{"crop_scale_min": 1, "horizontal_flip": true, "ema_decay": 0.99, "adamw_weight_decay_other_params": 0.01}
Rows from block 3 of the text encoder, named by matrix and row number. Rows with one number belong to one neuron. Each number is 500 + 25 x the weight over its row's rms, rounded and kept within 0 to 999. All counts start at 0. Numbers have three digits each. After the name is the row's rms in percent of the matrix's.
# fc1: MLP up (text_encoder.blocks.3.mlp.fc1.weight, 1536x384), inputs 165-219
# fc2: MLP down (text_encoder.blocks.3.mlp.fc2.weight, 384x1536, transposed), outputs 165-219
fc1.878 142:521491495553502468514504527474505516528497455486495491425496499488487438480508476563530502532520502434544460464511476520491519465512499472529483535492500465521515510
fc2.878 138:520549516515499555502457529495490508464524502473458535518478512507498472511492466501503496489466509512531499550512528485497490502465518500508494437465520488508507493
fc1.879 071:511464485500500521531492448492507463487504534581517506512513522501480480494490491518512525517472480462483427473484522487511529450516459511502465523468510522505508486
fc2.879 059:447549459502494502487509453531455497473491493497530521509496505493483527490517530515501461492492501493474504515509503497515483508468463511559544463452496474451491491
fc1.880 027:492514444517544509523517484521491530491500508492534494483524532517544518507528489466516459482471566507546518487485505506479464544536580487482511494496495526529487504
fc2.880 036:537513509476473521512496500521521453520499533489491479548495474471472458472464513499467551525520493447507487476526493506518473487460439507498522493502473477495476500
fc1.881 087:473460487508523474492516571470513534474461476521507519508486552514535460499526533498534516508491499504524515516485498499478471461512483504503566534517489485491505463
fc2.881 082:502482522556507521474488525479513503475476468525459505487482535486526475456497493512522505508488532495490522494526502508487469516524469488450545468493524497500476503
fc1.882 118:465448499508504508503515465523514501466485520498511526478467466473493512480463492525478481460482479495529502503524500534550515485483479515536525482521509457560504488
fc2.882 109:497504495537469506522545515496494485534513475512480522514468468475533496489504474511511447508478496451501505496501491493493512520479477490485485503523482494522511488
fc1.883 106:510546467484529479490517463498473531439500481496501492494513518486472485488472534517503491518449461456465512508490487503491509461520514528472486483489527513514563513
fc2.883 118:514547528496460459495500477520411511425492490492490486513530498470510480509493504519485513457514493494503461477486473481486514501497497471489466496476494504529482472
fc1.884 095:497483430541479508530508475495492449453512476516505521496509504466498499505540490530527455493522519515467495510501512532530471516494513506485496481489496516482475511
fc2.884 101:547494466461497557455507519493512490484500521533526550488566487545512499474495510506472533500463501479494480538481472442509509511488512477547539509534494495490499466
fc1.885 171:456517526500503494497536499483538444511482495464480531593528484493479522488503508477514497488512496470508464492516507487454516488508543471518493511478515501491522498
fc2.885 161:486484536479550441527519493491474452492515521485481482581536481493494527519491488532524535492553499532498559515462447514485506542505510451516520502493506484543468471
fc1.886 042:495507497464475527500522510490478502507528476468479479499488484549514495509466479481486488460527506434521536495490515497513486486498458506470541516506468549542474481
fc2.886 072:488494482534504510495493492486504543466477554515521493525540539445511521488493539543527485495498523540476468504505504522483471496479520478485504483496493475477518539
fc1.887 057:500506510513466490452493491498474514530491532516492491471560509502479493480460463469508495530517457495512506538481485482491540534506502515493519496515532484514464505
fc2.887 052:529563547530511530463498500512483481509496497509513484475506477496494496467504507513522526517451499484507506483496501541477498493465486482507464500489511502473476521
fc1.888 048:507497530469500486490479512476462545508499514515468498520500517472546469528517542516522444515466502466510479507493530514464482510498505505508490522518467486501486553
fc2.888 064:530522532469458504475474492501482558492484509524509499529475492491535461539513494520544432506466483485490501512477513531476488511473505520489515518516510484521508538
fc1.889 027:477515497492479518515484492468454486462482477511494481456477497498487484522526523534490478491488517491523523480539461495474518525518466469544508462495500502480519522
fc2.889 028:514468509466484519468505473571510522525557514518511494541493541506521508505460497448532553531494454512465524470460490537484473474517455512514521536490506478492461509
fc1.890 066:480515532495503503513517487511484531487497502479473534488534492500548455519472470487496487509525498530493501502524527507472535505526565496529526489547528507495495497
fc2.890 083:499469540484505516547505483528481518489517515511476502474524460470556479516514508502474467497519494527498506517502522497488531486495551537490552499544498528507488500
fc1.891 082:448518529466464444534487504522509483492539447521481476511485479507520505486483506455517515491463506519494525480494482471474478507528496498521527522534503507470466450
fc2.891 068:514452479492485484460505520497478528495506473553521498501455492479547443491505484469537473535512519505535451494450513514491517511471440477483487508474507490526528447
fc1.892 039:526529469495535484517577499511492473532494499476463485538500507473541507514512493501501462500475476512487526516522506524504485512533493496521506518525508516533484503
fc2.892 066:466443526499487520488455505484496529468506518531534514500515524518462464482472511496481547477509541486529483483463478490494453461460508487462493485493474481484521497
fc1.893 129:513512488478514510490484525490491488511511514502517556514536529498528471486517465521485478504515468481489473497476491512521500550510484489554546465493495441533488559
fc2.893 127:466480517486525510510489536513524453458486487501459509525478506477489483514511508548492466501453525475496485487458461497507526487513502501551533539501472488485505498
fc1.894 044:545446519513474462508496513511485487515533507465439525474524490493504510534523511497519524532497521494481441563534538498512519527454500504515498486457497497527494488
fc2.894 036:500497524468461520508534495518518495518555439544512484486532471509512474503527530513481469561542469501480479489473505517526466539533485436442482480514479533473461493
fc1.895 111:506474455513498544531516507521476474497507484464506482461521422510494476499459527502494518489494516529486485486527508487537507535521519469504469527507514490530523476
fc2.895 108:498485507541564524507466511523499531516560477505494481471512514513539481515474505478538527516537483519497477511485488497527533518452480500488518558478491484496523493
fc1.896 192:506499467449542512500498512490508505471511543521484480461478570495486512494521494450470574479528461523501496515528500489511501510513523451517505500528497535519515513
fc2.896 206:485519506542535524459546487524495517461518530491498485516491528550479528496533496506487541520520482508530497518531466475496487503509498483521492468474511494457520449
fc1.897 052:513502494525507529487526519540506461471496461495469535534518505485528458530484537454466518474494483502461469524525489481500485484512566468530512470506534498502477477
fc2.897 054:512498464474528477446497504515513490512522486533510527522502545472509498473446507495484501464528485492505475492486555513493517477479480467508513520502459459507516488
fc1.898 052:561493510469494499523495483469468549480495493476466476508525561556513502476506503537493458487522463451501526470477513523467501531521477466506555458464481458505491496
fc2.898 048:504499531474491519541479537506535506482531514515525459476499535505464541479509523526495507540494557477458495505472499499506493456507479486503471458469510483530477602
fc1.899 042:515492465502516514494463491506536452546539520532557546521459506514490475469503509517489486547519468551516477521482521479523522497490525517519477538543492482476523466
fc2.899 069:495512520466500493527514474504505556481486488502435460470529464485498497511502451493531499467459524443504519468529472473474517524549495467470503476451521492526470511
fc1.900 044:512509514474507546523516506466501513458482500488477459538452518510491495532477527502493432541480511500508514505480517453484485544508508459479515530509488495503496503
fc2.900 072:502489466509489445502510514539493494536531534491525529504555464488496504475544461507480563470498517498482496502516459523514500463494464522500471509509500495509521511
fc1.901 031:453483508494535529491540531509500513502489474527568504515519495522507483499530513480492529479516493528491499482480498492492447566515540487485491493479487515537496482
fc2.901 047:543522505477484485510485473515525505500532520472453466478472512499485511488473471496498455523497519455509480529499494482490528445532453522536480515484512479457490502
fc1.902 155:477521507480538435505521478515494502560474497499515514482535532489481582517499441526493504498460512496449507460498513518492512506445474534488510475496511505516531513
fc2.902 157:472454533507502497443448518501583501548492524492453505530512471526506518521538500498470493529538476491453507455552497479534514498512526496457495505531464491511520513
fc1.903 096:511483472532547493516470539540458524486488508507516530553498527455514516512452516441499447549499512518518480476532498497474499517518492475490463514515480503504481490
fc2.903 090:496520435500490506499486507517476512530508520467506502519498513477530487515477562521527506465475512481503499476481509523479532442557519494523513492521501503498471549
fc1.904 125:517516544493525531503477458493477497545508516501467491547521524542486494532471491461513500540513506480492485531505453491478461503525484494513494445495481501468498486
fc2.904 121:470510500494481497542497473486498462538528503466518508526491550488481493514546499503480493504495479519454507486493524507464562479473500510496532475484478485452522468
fc1.905 026:499469484510572514506514525466474538436506506560493536470508515507508504549474497492548508548528500474484503493465533475482460454478501517508531484508496525556506487
fc2.905 028:493487515494454553498479487490513466536501484485512499509513488505502501458509545495495524503486512496481494479551481484486463478505493479536482511493540492474513544
fc1.906 090:462500493531522500523479475462461473489533466507498431533509496507522481511478495499510512514500526447513498529472498490472521507485529461500522485501496546461547516
fc2.906 086:482518498479522477534476492478474528482480481480494477462499517484514507521516512514487508494486498558502483480488508515491521568505500538505473495462502511479509509
fc1.907 077:549490476510535511532488493496481543472501505471484534467540574547513498494498526543527495523483526526484497494496497514530542483510540521527491476513495454444478481
fc2.907 069:527487501554512496492492493497513522535509517511481496479519541516487498502485480532532478505503523478466511479499523482523532500509500478533487505478523504481498464
fc1.908 146:532483508518520530487461521487523461518539490458504487468528540449487454556501524525531552445514511498495507551529489514513482506533502489476468532488503504524525524
fc2.908 146:464478511488500481520495480503528491512507473501512546517513505502487522480531503526491505461482499445467525512501490515504499510522488520466512492503467446551484490
fc1.909 188:470492498471515503486504483496493463515538472462523521493525490520529521524498492484518472515484520507537524495499469508492495542471481499505486499491524490474474494
fc2.909 201:539490483490460492476534541492512530491544515513542490470499523440506462474498520472468538528480511538513463537492488510485484460487522521497505492507477462495508527
fc1.910 031:485471452507520500493513519499447482492507477479555488503489499533526475490507485520471496500519482477472521438562532521506495519515503494494513533514482517461526425
fc2.910 038:505498478469490541514510454515514501485519512452563525518498503503499478493486481517478504499516499488504505529525489496514488450500471515490472537465495479472488510
fc1.911 061:479492473565505526535487464519527495504506473534513488512504512499541515506508480474505525516528462527484524487491471464493486455523506518482508550462468542465491481
fc2.911 077:489489483535493524519505490508532497525478489482447476505524518525475466546497490479533544512511476473534541555475468531523468464509501526477496526492491556472516470
fc1.912 034:525472450489550486472525517448501519497499502510479515519503485510475525467474536479491501515511494460516482494484525474494513527501514493495508512499477532520488540
fc2.912 048:535453472455508507486499512475505506542476487519508498518485472530492486492479524481510473530511478468540492494476512468531518524463501503501520502534488517551465494
fc1.913 038:535491543479547535519523469504464470491492493502482528519478472511468520452512485502467483495452515509523470521499503476501511470536511499463446497518521454463503483
fc2.913 037:516502482472452491516493510555481500470549476439486455535471455507510542510498512476520518450497525482475495487474489498501462554498547478526471443465542502526518522
fc1.914 105:527501519508471463482510515470477535492512550518509523480489505506528483532517520498492501528505508449513503475483491462502529514517477549514490551497518487431544513
fc2.914 096:544508537529442477542508498482497474470511562472498520488505518486496485472501450544505497512498498507513459511459516484490480532509497486468542501497520521477524502
fc1.915 073:467499500507510501525450489478521516472503506465459474455519438505521517482486456499457469480491502519499478471506493503510490550522550451505489538480476532469530527
fc2.915 061:512490507495545448496539529543489471470466520532476462480558517454515512529471514487538531466482527482506521494508466477481483528496516540511514482491501508472489517
fc1.916 025:474526481515507513503501511466478512479489542498488493507495453501482510533484465499534487566520507433542481463462471473469443475473498561488507493510505446532521496
fc2.916 033:500490478482472532481511496558492523487496494536505499526538521482495512480522553514488510458512495526483509510499505509488514515502495459512495487494512546467516530
fc1.917 092:502544542531477486488462510496479491487473499510491528476488504478523483533518500495496476541495543511514519476471543460499487515516525507489491522515461477475516494
fc2.917 076:533495506500526527503492501486495516437505472476506514489490512505515504496524564507460476537533544463516482516463516512483490470506458507523501483479493485502483519
fc1.918 118:515473548509521519484464490518490525513491455538489531543504505475479548491518495537522514578489492503491501487505488466461517550508489527549500482509502483478546514
fc2.918 110:435520511479483502476534470501490449539470509516468511507523476486509517503507494476489481465461460485507479493496517497507498463520488506516507501503515552516454460
fc1.919 143:515523547515512496496482513510466478494489500482510461524533451484445490470490490513456507517478531522475487451471469567516511518514477530547490470481476502524518495
fc2.919 125:489528528536478490503512523478515469478454499517534491538495514497513500434487476485486479518502509487469514455499495511491500492527480493550537479501540460485477526
fc1.920 060:523532494483502491536517513504522469488501528511473485520474505514532515512493436496510514485515479461503518478482445524517501511572507503487490492494520522442457461
fc2.920 056:530523494475522532481498495467463539521502483489522540493524490554483514544472491489508500500519505485467495472520507486471445485533508457474518532527458510501509480
fc1.921 117:479481477502479517497516520475543509516501512505493494474513524528510500453511519500478480535457486495498484512479495494508516492530512547514488486474485584484475506
fc2.921 134:524503491535484502502499515509478526515522498521504469473480481468530459473514517474530535528472478469498544490552506523520478528544468500515478530507457534519500519
fc1.922 053:477490579475523511500460503485532444457489519468463425470523510529492484511495445494465494509494482480469498499520501498473516511481509537509497531477519521479545526
fc2.922 053:493464507516498528488536478477533543531518509494518503505501511508482488524528522526486463472501470519461513465510524491454508476498499506477484509501475470523485509
fc1.923 117:482472493524536530482502524502535509490453473497531512460533484500506508497543476496527494515534467487535539487444498532481547468506513496531506549478520430522444502
fc2.923 120:484533554495511515469505497468516489529482537529520502518490495513576513504508528503472489500470495482523499553461492496472514538495488538516537542488518481494552505
fc1.924 022:524524499476462521490520500538450513442468495488514504543512527492510475463522482548501524516448511490489551462512497534466465515523492480474506483501491519512527469
fc2.924 028:494483488496522484475517471479544472524514474501481493480512500526494521549497538483523481464522501478505472528503514459527476486472522511493518524501502510504485548
fc1.925 018:499462501527523487471509466503459539459494468539480516477517517515465524511495479510496507500507542435497514475503472528460480507498518496475519475529468507480515508
fc2.925 022:486541489479497505470509499550524461479510517475511484479486487498520496490478516529524507476522511515501486498487525494485448491448526495481503517476532521529487526
fc1.926 066:572467505570513498521515505507508510453502501446463501435507494489474512540507446498487517515499504520533499512461499523499517528506517433512485505491510545474514465
fc2.926 053:513496500481494516519538498471516480503482482475474493514525514510515487455502460434475511471506527566481515566488477465558473482489530540500501515555512484507487508
fc1.927 156:509513501483533497492532491507489458484488505500513515497527483526515486529459517520533536494479509466488478484476482518484490529538528544545476462505524510506538498
fc2.927 159:544478515536505469517485503504473505516527561508494484457507496515500524465478498455495507460527473500491540536464509492505482511509464530541490508501515509499505481
fc1.928 093:477506514486493518469489415476499503505509491485496504476467483495507523505513502486491514489489538551474490516497478499484460525514445486471503480493494541507492535
fc2.928 084:499523487510526511513514452469500530532502491477498515471482490462449484517474517498501481495512507504511467519521494498484510506467496472519527495544506500528522486
fc1.929 045:505524457510517505507491477485532461494533472511525466484497465488536533500490478510513478497496495477462457513475506500534528498543445503460476477462502494561528504
fc2.929 042:529516461495509473549540470552530473477534471469479525468511496494461511448485523504507501488512473486488485500477510519515501490470444508482453524493500479553511511
fc1.930 032:466521463501498489481499458475514496465510534525536479492512481472491551505526483449539499508507529485524475449517510489478519512528506531504485534444491525502509481
fc2.930 038:535465514500499506514492506508500489514457526458489475485541498513485515453472500527439531488509478472522484510493456533511513489461461430501496507487499459496516470
fc1.931 099:485520473499555464514532510463473505503486476500550534524530541512546491502501509458527503478494469507512537529514474517480494516503512450510493527509477472496485482
fc2.931 106:494502515478557498475515496463554481516575506541482486504530511504515494521493526462509528466500512468496521531471505495506473508490506492489527495537495526500482546
fc1.932 040:543506509476491504525495500482493470506509489497474552502456505494435472471513474503522490524497528489544503519476503466509482520517488524460487475487507502490465479
fc2.932 033:485487470512510465522491513502497528506493500544499461468485474507533468538483499497497507502558518502460482482454491488466459477528480502468522495469590478542526504
fc1.933 138:491528492456525517532474454554509529492517489504510524504495532517501509550487467475466487493553499476511519468545501510476517507501514482529529484490515513551516468
fc2.933 119:523495487504501505519505486538546535525495496498537528451482518483494515546486460492515449467494530552519539499491483492464452508544518525517490489473522489560521462
fc1.934 110:482466508498528501474495491499468534496509537504479499482452527499478441473501484469495488517478466509490479500482559496528444557549508496473501444529505487498468454
fc2.934 097:531488515523515519472508490509506495509485513498509468477514457541477475503510464492530540459513475491472479500518515475503495532546513477485493520481473502536479529
fc1.935 105:500498521517533496493487492491446522481494558504491473521471519469516556513481501548514481509481482506512476489496468495501465473540527513480489516493471506514510474
fc2.935 085:522562514511531484506517491495487511513450504504474485518496446495517501431513482489527491515511469501469496455513438534523537507523519504472508466493469492482498505
fc1.936 098:545496462560473513478475499512538486516494506511556501486541512488488511516537467515463516498478482488520469490467466478474500507494520510514482512501536467465503492
fc2.936 102:509509493488498517514470500464555542499498482507520537464509492511488536523520475474489509481541477497475455537524504499486526492464519498497510502492517482509523468
fc1.937 043:503489512470475497527530487479512470552498521495534516531490511495569530513470479515499483489494506473501516517473500477533498511489493543485549476506471536505517509
fc2.937 064:486504520488527511473491523532500522473495477479481470497507491459476479498480482493501510513487505498507493482527491512457484469512478475527464492485518479487482509
fc1.938 051:508482461515482530507515507451549507496533486521493506514515497441422488507500501500510467521551499541482512499460512440515528489470513569501518490523482506516497510
fc2.938 055:515486469505478498487484509470521511542500479520537522470523510488480496522497528541546511485513506508545488466502533439524523457510527516501546480565500499483487461
fc1.939 054:525512496460505487485534467536497487526484451489501542561491491483501503511483452491476504503510452485484460487520522467509494524471486513509524516497504465495525522
fc2.939 049:503507428522447495482494506513578440520516462528470494462499496467498464509501493533492465507560489537527457512506518511505495507469469470552519484508488491486484505
fc1.940 091:476486508482554533503478511461473524470474522469495460521461509483492485520532476502483521479472484537469474534471495470467473492515491498510497471479507475485503468
fc2.940 091:511500488472517499528515515485480510488495536505519521492465476495500480507553487492487478495477512536471483511513520483472512488499513499488534486517533455482508507
fc1.941 122:554496495510504543513503516507450474528568495471456490486493477511442468569517529475511549481486529504455516459501530484516518478508508536548478552527470547496501524
fc2.941 108:503515521499501477468490528474466509526471476463509481562485500480487500524459556471487532458506504539468481464488485484544511508513545524539492541496504530542501475
fc1.942 115:470478536484507483458489458524496522476520458485522490511505555497515497505542522520518517471493486488503514501526490495500524506478474473517493488563553529510525467
fc2.942 108:500459534509539459492498516455514472481521456492497522535531484553510472480542483562519484507514515510445488464544528464524526521492547485481495516526540485561498482
fc1.943 110:481461517504506511496507486482510502505488520523532487545528514527513488502542484488528484500492458491512491460447508470506532509490474507448483488459517484465498545
fc2.943 104:515454474477493520528516526480493542485524468515517483529488498457482490510516476497530502494542489531494490537473492501509510511494483518486507490513490495461526501
fc1.944 164:493518459492451565485480484470449526450465495498462504485522531529492522495476528521491510520525476476501494498501507487534508501520498507499484465475508503537476544
fc2.944 176:496526486482544496476486511515511495492509503505530506459538502467483466486503537511535504531495466541487540496492481504504481497511459527500541487474499505503479427
fc1.945 131:580502501499498484516518448489516470518485479506521549504516514482460494485503477490447465457505471484458538506516485524503553494524465486524483519496513494499533553
fc2.945 123:507477511504505517484496536494469512464509474496432488461489509402528478505530478494477494489478493500512477527495488527492535507568481506503521496473496519484538500
fc1.946 048:470486512530517494478546499462491461524535520485476472512490468531473485514511485492520454502497491455517510486510515487522522489483475469518430512505469507463466542
fc2.946 064:498506548508516489473514517456463483526511500494481481538505477541491462525493438491516450490481500466500527498476506516531501500474494470476465502461470493471457549
fc1.947 024:478543451530462500507487462494501535499477531507549486519525470493503533490569466494512443510495499501543516463502468528525516499554502494517475547513496488531502446
fc2.947 030:504501560426487520459552522555460476515484460497501509481478538506517458512455501504481542486539499476486491518484505499483500499436473511511508448472541485490471506
fc1.948 067:513498452499532525482534520524493553523539496473516530487497458497479510481512512504500476500514490474522520490471512507500507477544518420519469497484517498503557468
fc2.948 066:517447501519527547495521503505465549474521484460500531467492454516472470483512576540451475529457469526488516491473472522509484476517496487537460490495472511494504477
fc1.949 046:499458528529539524481476515429523482507516513496517480512482475487492512527502543466521473513501493472515475426476541480488487539532492505568505526482496523502500513
fc2.949 061:470483518533491506481500523458514503514508485520497467503544514498481514520518506471523479487519510493514488422500541480514458518502490517540515498452514502486488500
fc1.950 074:511476504452534493521529523516467490496519475465457539491506525503476490485525505528495516552517445557490489510497518526474480536507516507503500459485464443498469470
fc2.950 071:506509471470514504499501524490503512491530510514488511515505505474512466466503534530498527511500469514520534489521529501480512499486538510450527540529497494476441514
fc1.951 077:475486498557501506503511457470488479518503485537490486504489470494521499504509476498470484476534482516477521518488525531478524502535493499523502484489506493504515536
fc2.951 083:505504509552530503494486486486454477523501494506467497522502507509511484503468527538483504488507477494499482486494520552504516517520461512497499522519503474453506539
fc1.952 136:500477511498526449511546506466493522529515453501490501468507469510470477462516434545464464473438495533532517534526502486473488519505545495484496506541483497507526501
fc2.952 152:517488499519517512498545496499453471498511521520501527495489489534480464507536492542474522494517519511491475505515505487504473490500452504498510505503532494540495520
fc1.953 059:487555506492505487525506481487513455471479472518500500529478494525478516508502456490478538507474515490523482539520482490490483463537500481479513448518482495515508474
fc2.953 052:517507468476509462486483475512475490504474512523498506547500534521538499522466457502500477525499539492491493498489498481493501461476489450484508499530532490524526484
fc1.954 067:485491481509463545468547535512452528462491490486469458472567493505455482526461552485501522474495506507519451505526458510472514498517451460517546509495486509437492478
fc2.954 049:463488503529452542490490515498473486508519499494499453538500522583498501510556478483519478538445499502497474529477505499515477460506477508509501491540500480499516514
fc1.955 019:491490487484524476513525542526493475559485486481531526525514486552473462498513552514482505529492465511487514468491535462473484530516483528509504491514470515496497501
fc2.955 027:527504545485472521496478473483490502486512550506498499500533509445536497497482486517486488477522517471539452516491471543480495488519504474501502541503486497499499533
fc1.956 129:492535518541552474481469506485501466496493479458515475494557523526483509500456474512514515486440517488525510508501481510517484478469476543551482503507483505496501460
fc2.956 118:524523489514490498515490504519524502430473490507497504501515497481480517551532467502487511491506508525458484498485480469535485512463497524532528484500496486496500489
fc1.957 099:538552464512506499520498519475480510525539492472518498485477516469512497499542465505496533540506506538493501445503508529477541467535506497507470513506488499467523451
fc2.957 107:510515472532541517506506495494487486538485469522493502496540490490474485485520498512516534506483507514487535516498511539512482478467523497514487471498470517517491463
fc1.958 141:473541463475546469543479505454487553507487496485448502488481505453553476552504458519497489506519469507494489518515477545465507495485534529496469511514460512501488489
fc2.958 121:476522536507486511535518513469478525523502493512493536512429480432499472514508505519501483507496448546512489529501449503502561447473548515504498532490514497507503502
fc1.959 078:520517501532544507509508569466481502532515468510541447486484497453502491511492533469504505494495482540486515476458514494501483480525486488496490524517496501482518492
fc2.959 068:496516495491509531524472491535494506488493500490520499472549474511477529491514518497500492504474466473480526498533470515458456489478494539511471503511491525497516484
fc1.960 034:492505499533524488508495452498515526527504558475555500491516484455514516500499476452521476532493518495533487470568516491497524505510516502476486522450509525528487486
fc2.960 038:532504498446482511502519494547465492495477474547484484469478538519443505523517498527457503499522467495511488504437498532476486472474473509510496478502450447500503433
fc1.961 049:534535505535498544541500472523518548491466499474503509512456515530469502485483523520500492519500560487517494525480512459515461539547518489471480483493536483484530550
fc2.961 063:535525510518503509496493485488531548496495470470515516522487492548483505484509478499505474508490544507494500517496544432510506512549532472481485469505522489523505568
fc1.962 104:490491496491517546546518511514502495494481480558476503484512522524455520519492449507487492440504453521524485471524521514508487469505523514472537500513471494465566488
fc2.962 103:516489508511515511480484444481505493538530483488513556466537511473517505470490540535535545467516462493466467542545470487534460489513476503522529537490475459503486510
fc1.963 128:541488521520501503492476468491483530515489463504493520467518510506479512522534512479479485485496528475522536502507472504487499511529484500482470497428495535509492489
fc2.963 125:464523496469522476505506510504436487514449487503492478483491491498497474493518502502502495484497506485525511492530466532506471476548451510503507491477489491475546504
fc1.964 035:527540485516479531519462548495504512523489522481516481548497469501494484511514472528498511473485492498480495499488506516456485479520512545516516525523512462528492435
fc2.964 035:502464520433528468468516512503502515466525492542484501493525490511493469465453544477474511518513485527478513517517518534518508522442511495482495493486484514468493494
fc1.965 130:539512487555468473476474503469475488494481487453514496521490456463490531506477528550537481485487488479502511527506504505521496486501534497513503499509524543491536473
fc2.965 106:517434510510516525485495517481516482513484500533459459494497454462556469517516503505446496466510539552523477480535476491508495456503504490504498481505495501481509466
fc1.966 023:506506494514546509485495504493479528502545477519525496535502493527469482506474529469478531548507496500506485454503516504468518549489494491448541528478488454507477539
fc2.966 032:540491502517527495490508520484468540508523495501538505544497470539475483541496524459492553546524492474540491465524506507476500516450541480476555505485494498537488530
fc1.967 138:526467487487488472552494555496531493472497530528518468542491531471498476499481470511487505511542498517462511486524484487501482473486513494513495480554498508521488505
fc2.967 121:471556442475469531487469527472518547490486548505524478510564519399473519498502476511492528467527525484460521498519505474505501500484494529525530479529498460533466492
fc1.968 175:508518539509506495511488521484533512501503453476532513449496509475474498498509478524497492503502471487470498497492502533505524496540456529491539468481502487524516456
fc2.968 207:472489515510467497487540492478507469476486483472476507503507463470488484501521553466480504443514507541503471537511503518486482496499468490473547514463517483573538562
fc1.969 072:505522533547550458462477526443545497461515507457475485550491506493457487512498516490511514521503472469492471481525490486486487514554479511538527502509486505521501486
fc2.969 076:469513499540496511493468516500512529516523525473495488488526511491448515506479540512539487480489487500466469459495459476504534522511491521504512509523518541470565484
fc1.970 114:498505494505485530528511491447456488521470516545468493493510489499507488522462535525472486516499510455526527492445463527509530497536504519502498477555507522478473511
fc2.970 141:474503525479499494470498510522483491503534495498446488475474495473485503522502500521518503520500521530495488436524491497505485480471479493512554515488471510523498529
fc1.971 027:524491498521517519467478541537494526503483473469486494516507540486517534503510528479473452530467450484505526474517449493474500501502498554515509494495475483499501482
fc2.971 031:494483458486475522496527462451483517514514509506486484507519450500510484510470499492543511481500523485485491509493541524533492491500528497501518496480497535464491510
fc1.972 151:502497478522490467562493503459520504519519525481505499473504494486473499475477503509508524458506523492486509508518523526536562448496532469508502505519494528540494519
fc2.972 153:506451488490491503515508486453501476517531506474535461477490516463551518500537533502486504477518509516524550467456496514466509495488485488484545496506531544478500559
fc1.973 113:455530512476435517503545472432493509502507476481535482488534504528493523519503510486503527489502508464504547492466490493480486496478479452525530482482485524503518454
fc2.973 102:485521473440492517489488489507490471484486510450481461497512517496529540511521455464467486494456497454474508513445502499529507475431484492463504445551511503507500511
fc1.974 151:465478471504478498502544488537525528516541487502491445534460545527486502508514475525506488500518508442457461517433495511468493490516529461464486509480514527472520471
fc2.974 156:457471514519480469511477476490495519520497492465490514504492506507487504491533529503526519511544539523453468506487485500490539512496512489489518498483514509511509508
fc1.975 092:516494497530531493510526496487505505517479473510443404503464496501476459546501508511517545542537439519500507477494494496510486519501475500525534525498492543493490505
fc2.975 105:511494514525523497495512516476528489526494458483506445540502517492490436528540465498543543482564488532498531472546481497523531488486513512514551486486513523498507482
fc1.976 041:488497469531478527481508493489476517525522503543467473526513506467495523484494518519498442470490540439527500514560472490504498512491493461528497516482490451484480488
fc2.976 061:492509473531472518500497500467483526553516475545503466511514496469498508487510493509521439484486524465507490535549487492504499496467509481510503537495495447519469508
fc1.977 147:457501522531465493512540478528505484504509504527525496537500511515482514496454487527516473511517537492449478525479493482532499475543477514486506493493452509497514516
fc2.977 143:498455485551531496510482499490528517467504490526476496459519524489511502478491527489523519456483548499472503513513514470516467528519489451505514472472473495482485502
fc1.978 081:526485446506500495512504488508510495469512497498506565512468495482510498508497489481496477540488505536507462442523485451459493460539489504477480463508485520515532450
fc2.978 095:534515461502488503495499508511507496493464478522506479540497505488526516499463485498500476520500515517494506486491474483443473473546482459473504468493507503475491485
fc1.979 072:480537512534524543475481518508551530525479516483433510500502520466479498512484505457500523479473532469485512507486514512514547498517539483487522508489467487453485518
fc2.979 059:508498526468540500524495542515543475472562492467524482512507503517511491503502507464500456533499465553488468546540516445532514492502530489482542497457456504485475516
fc1.980 088:504452550481527499533493541500524496501484503517526500489467499468544504517459484501529533529504460497514482492522500506525504514481491535512502496525505506474518513
fc2.980 100:487486487496482493524495506500563528499493504449511493486470483507545516547485454524509488510511484467504490483509562502503504455517509506489475518532485510507524503
fc1.981 101:491527535496486527496509493509497498469532485494456554513467528480552504501513471463495462488468538494522469506489477501515451501519558520515474522527499473490463471
fc2.981 091:470520494484488541457510496466488482520482533476426500518514475459492489492502485462465543513512533471531472452511507523468541488519464459523514502481529492513503495
fc1.982 074:477554535502570513541490501528511536453512507486531495537508501498541531479510494497550482481475463472493498459481500480554486501532502536474506513511474533523528477
fc2.982 085:442520502508559560501495487552515525467515511491513497517523491496541505485531509523496469488484489495508498464466510494535471480501499533512483520467507500536523466
fc1.983 101:469472532531528481542532511485469464499486469454483495468482474485489519470465480532545560525509500490538463499488483493534486550511491499482502528496434514532496498
fc2.983 100:526517486556540550527515481526486478515473470447465510496491507505546517493491451493481502464463511515508552496495472527528500515486526473540492504470502537462498500
fc1.984 041:488517525529527521497513538448487522478515523515493477530496469503499494490487493529530491545492474497493531493471492467510518512494463505520544542546488555527532503
fc2.984 063:462478425491490484499496464537513490519490529493475525498522513502483511519529517513476519495491518481495496508526493499498469488482552519474467506486502476505507518
fc1.985 073:479436450495520457493482485509514513503484490516473483559488543493493498511504487484480479496493513509518481469464476483467503448512458521544502514451530538470456491
fc2.985 086:453476468489495502491457503514499524473468499496470432530520548498506515511506465498531472494509512508504499482483518530472512456471504494503508522451538510497501537
fc1.986 067:533494516508457500485504519490439499475508489450497532549521509512485544473496484489513486483511530489476523497517505482519512504481491466479487504477510542490496498
fc2.986 066:532459528482499509490539525537458516467502499510498517538496494493500512503502470499492473549508491521521514489511517485493527489479482496498482510472498492497502502
fc1.987 111:497546471491493480488508497480486515446509554517517529511528512498467529494532465499509474515486521470547490514503498530511550436493485491525495475524495476486525504
fc2.987 112:516533526543520477513516515438493523523507559468504506516477484530504512493503472523461494488529524471482471499532508516486490477466515492533481452530502527508536457
fc1.988 032:535498479503533469498525466451420492420521467549492532517541499515495506443488533542518484494500494475474526503519499528499515539535502542535520468490484512458486499
fc2.988 035:495481517514489507496484522502553476517492535505488512476489514516499483517463524491474496510491498506494519461488486476518471479519479484492522457507520495508510540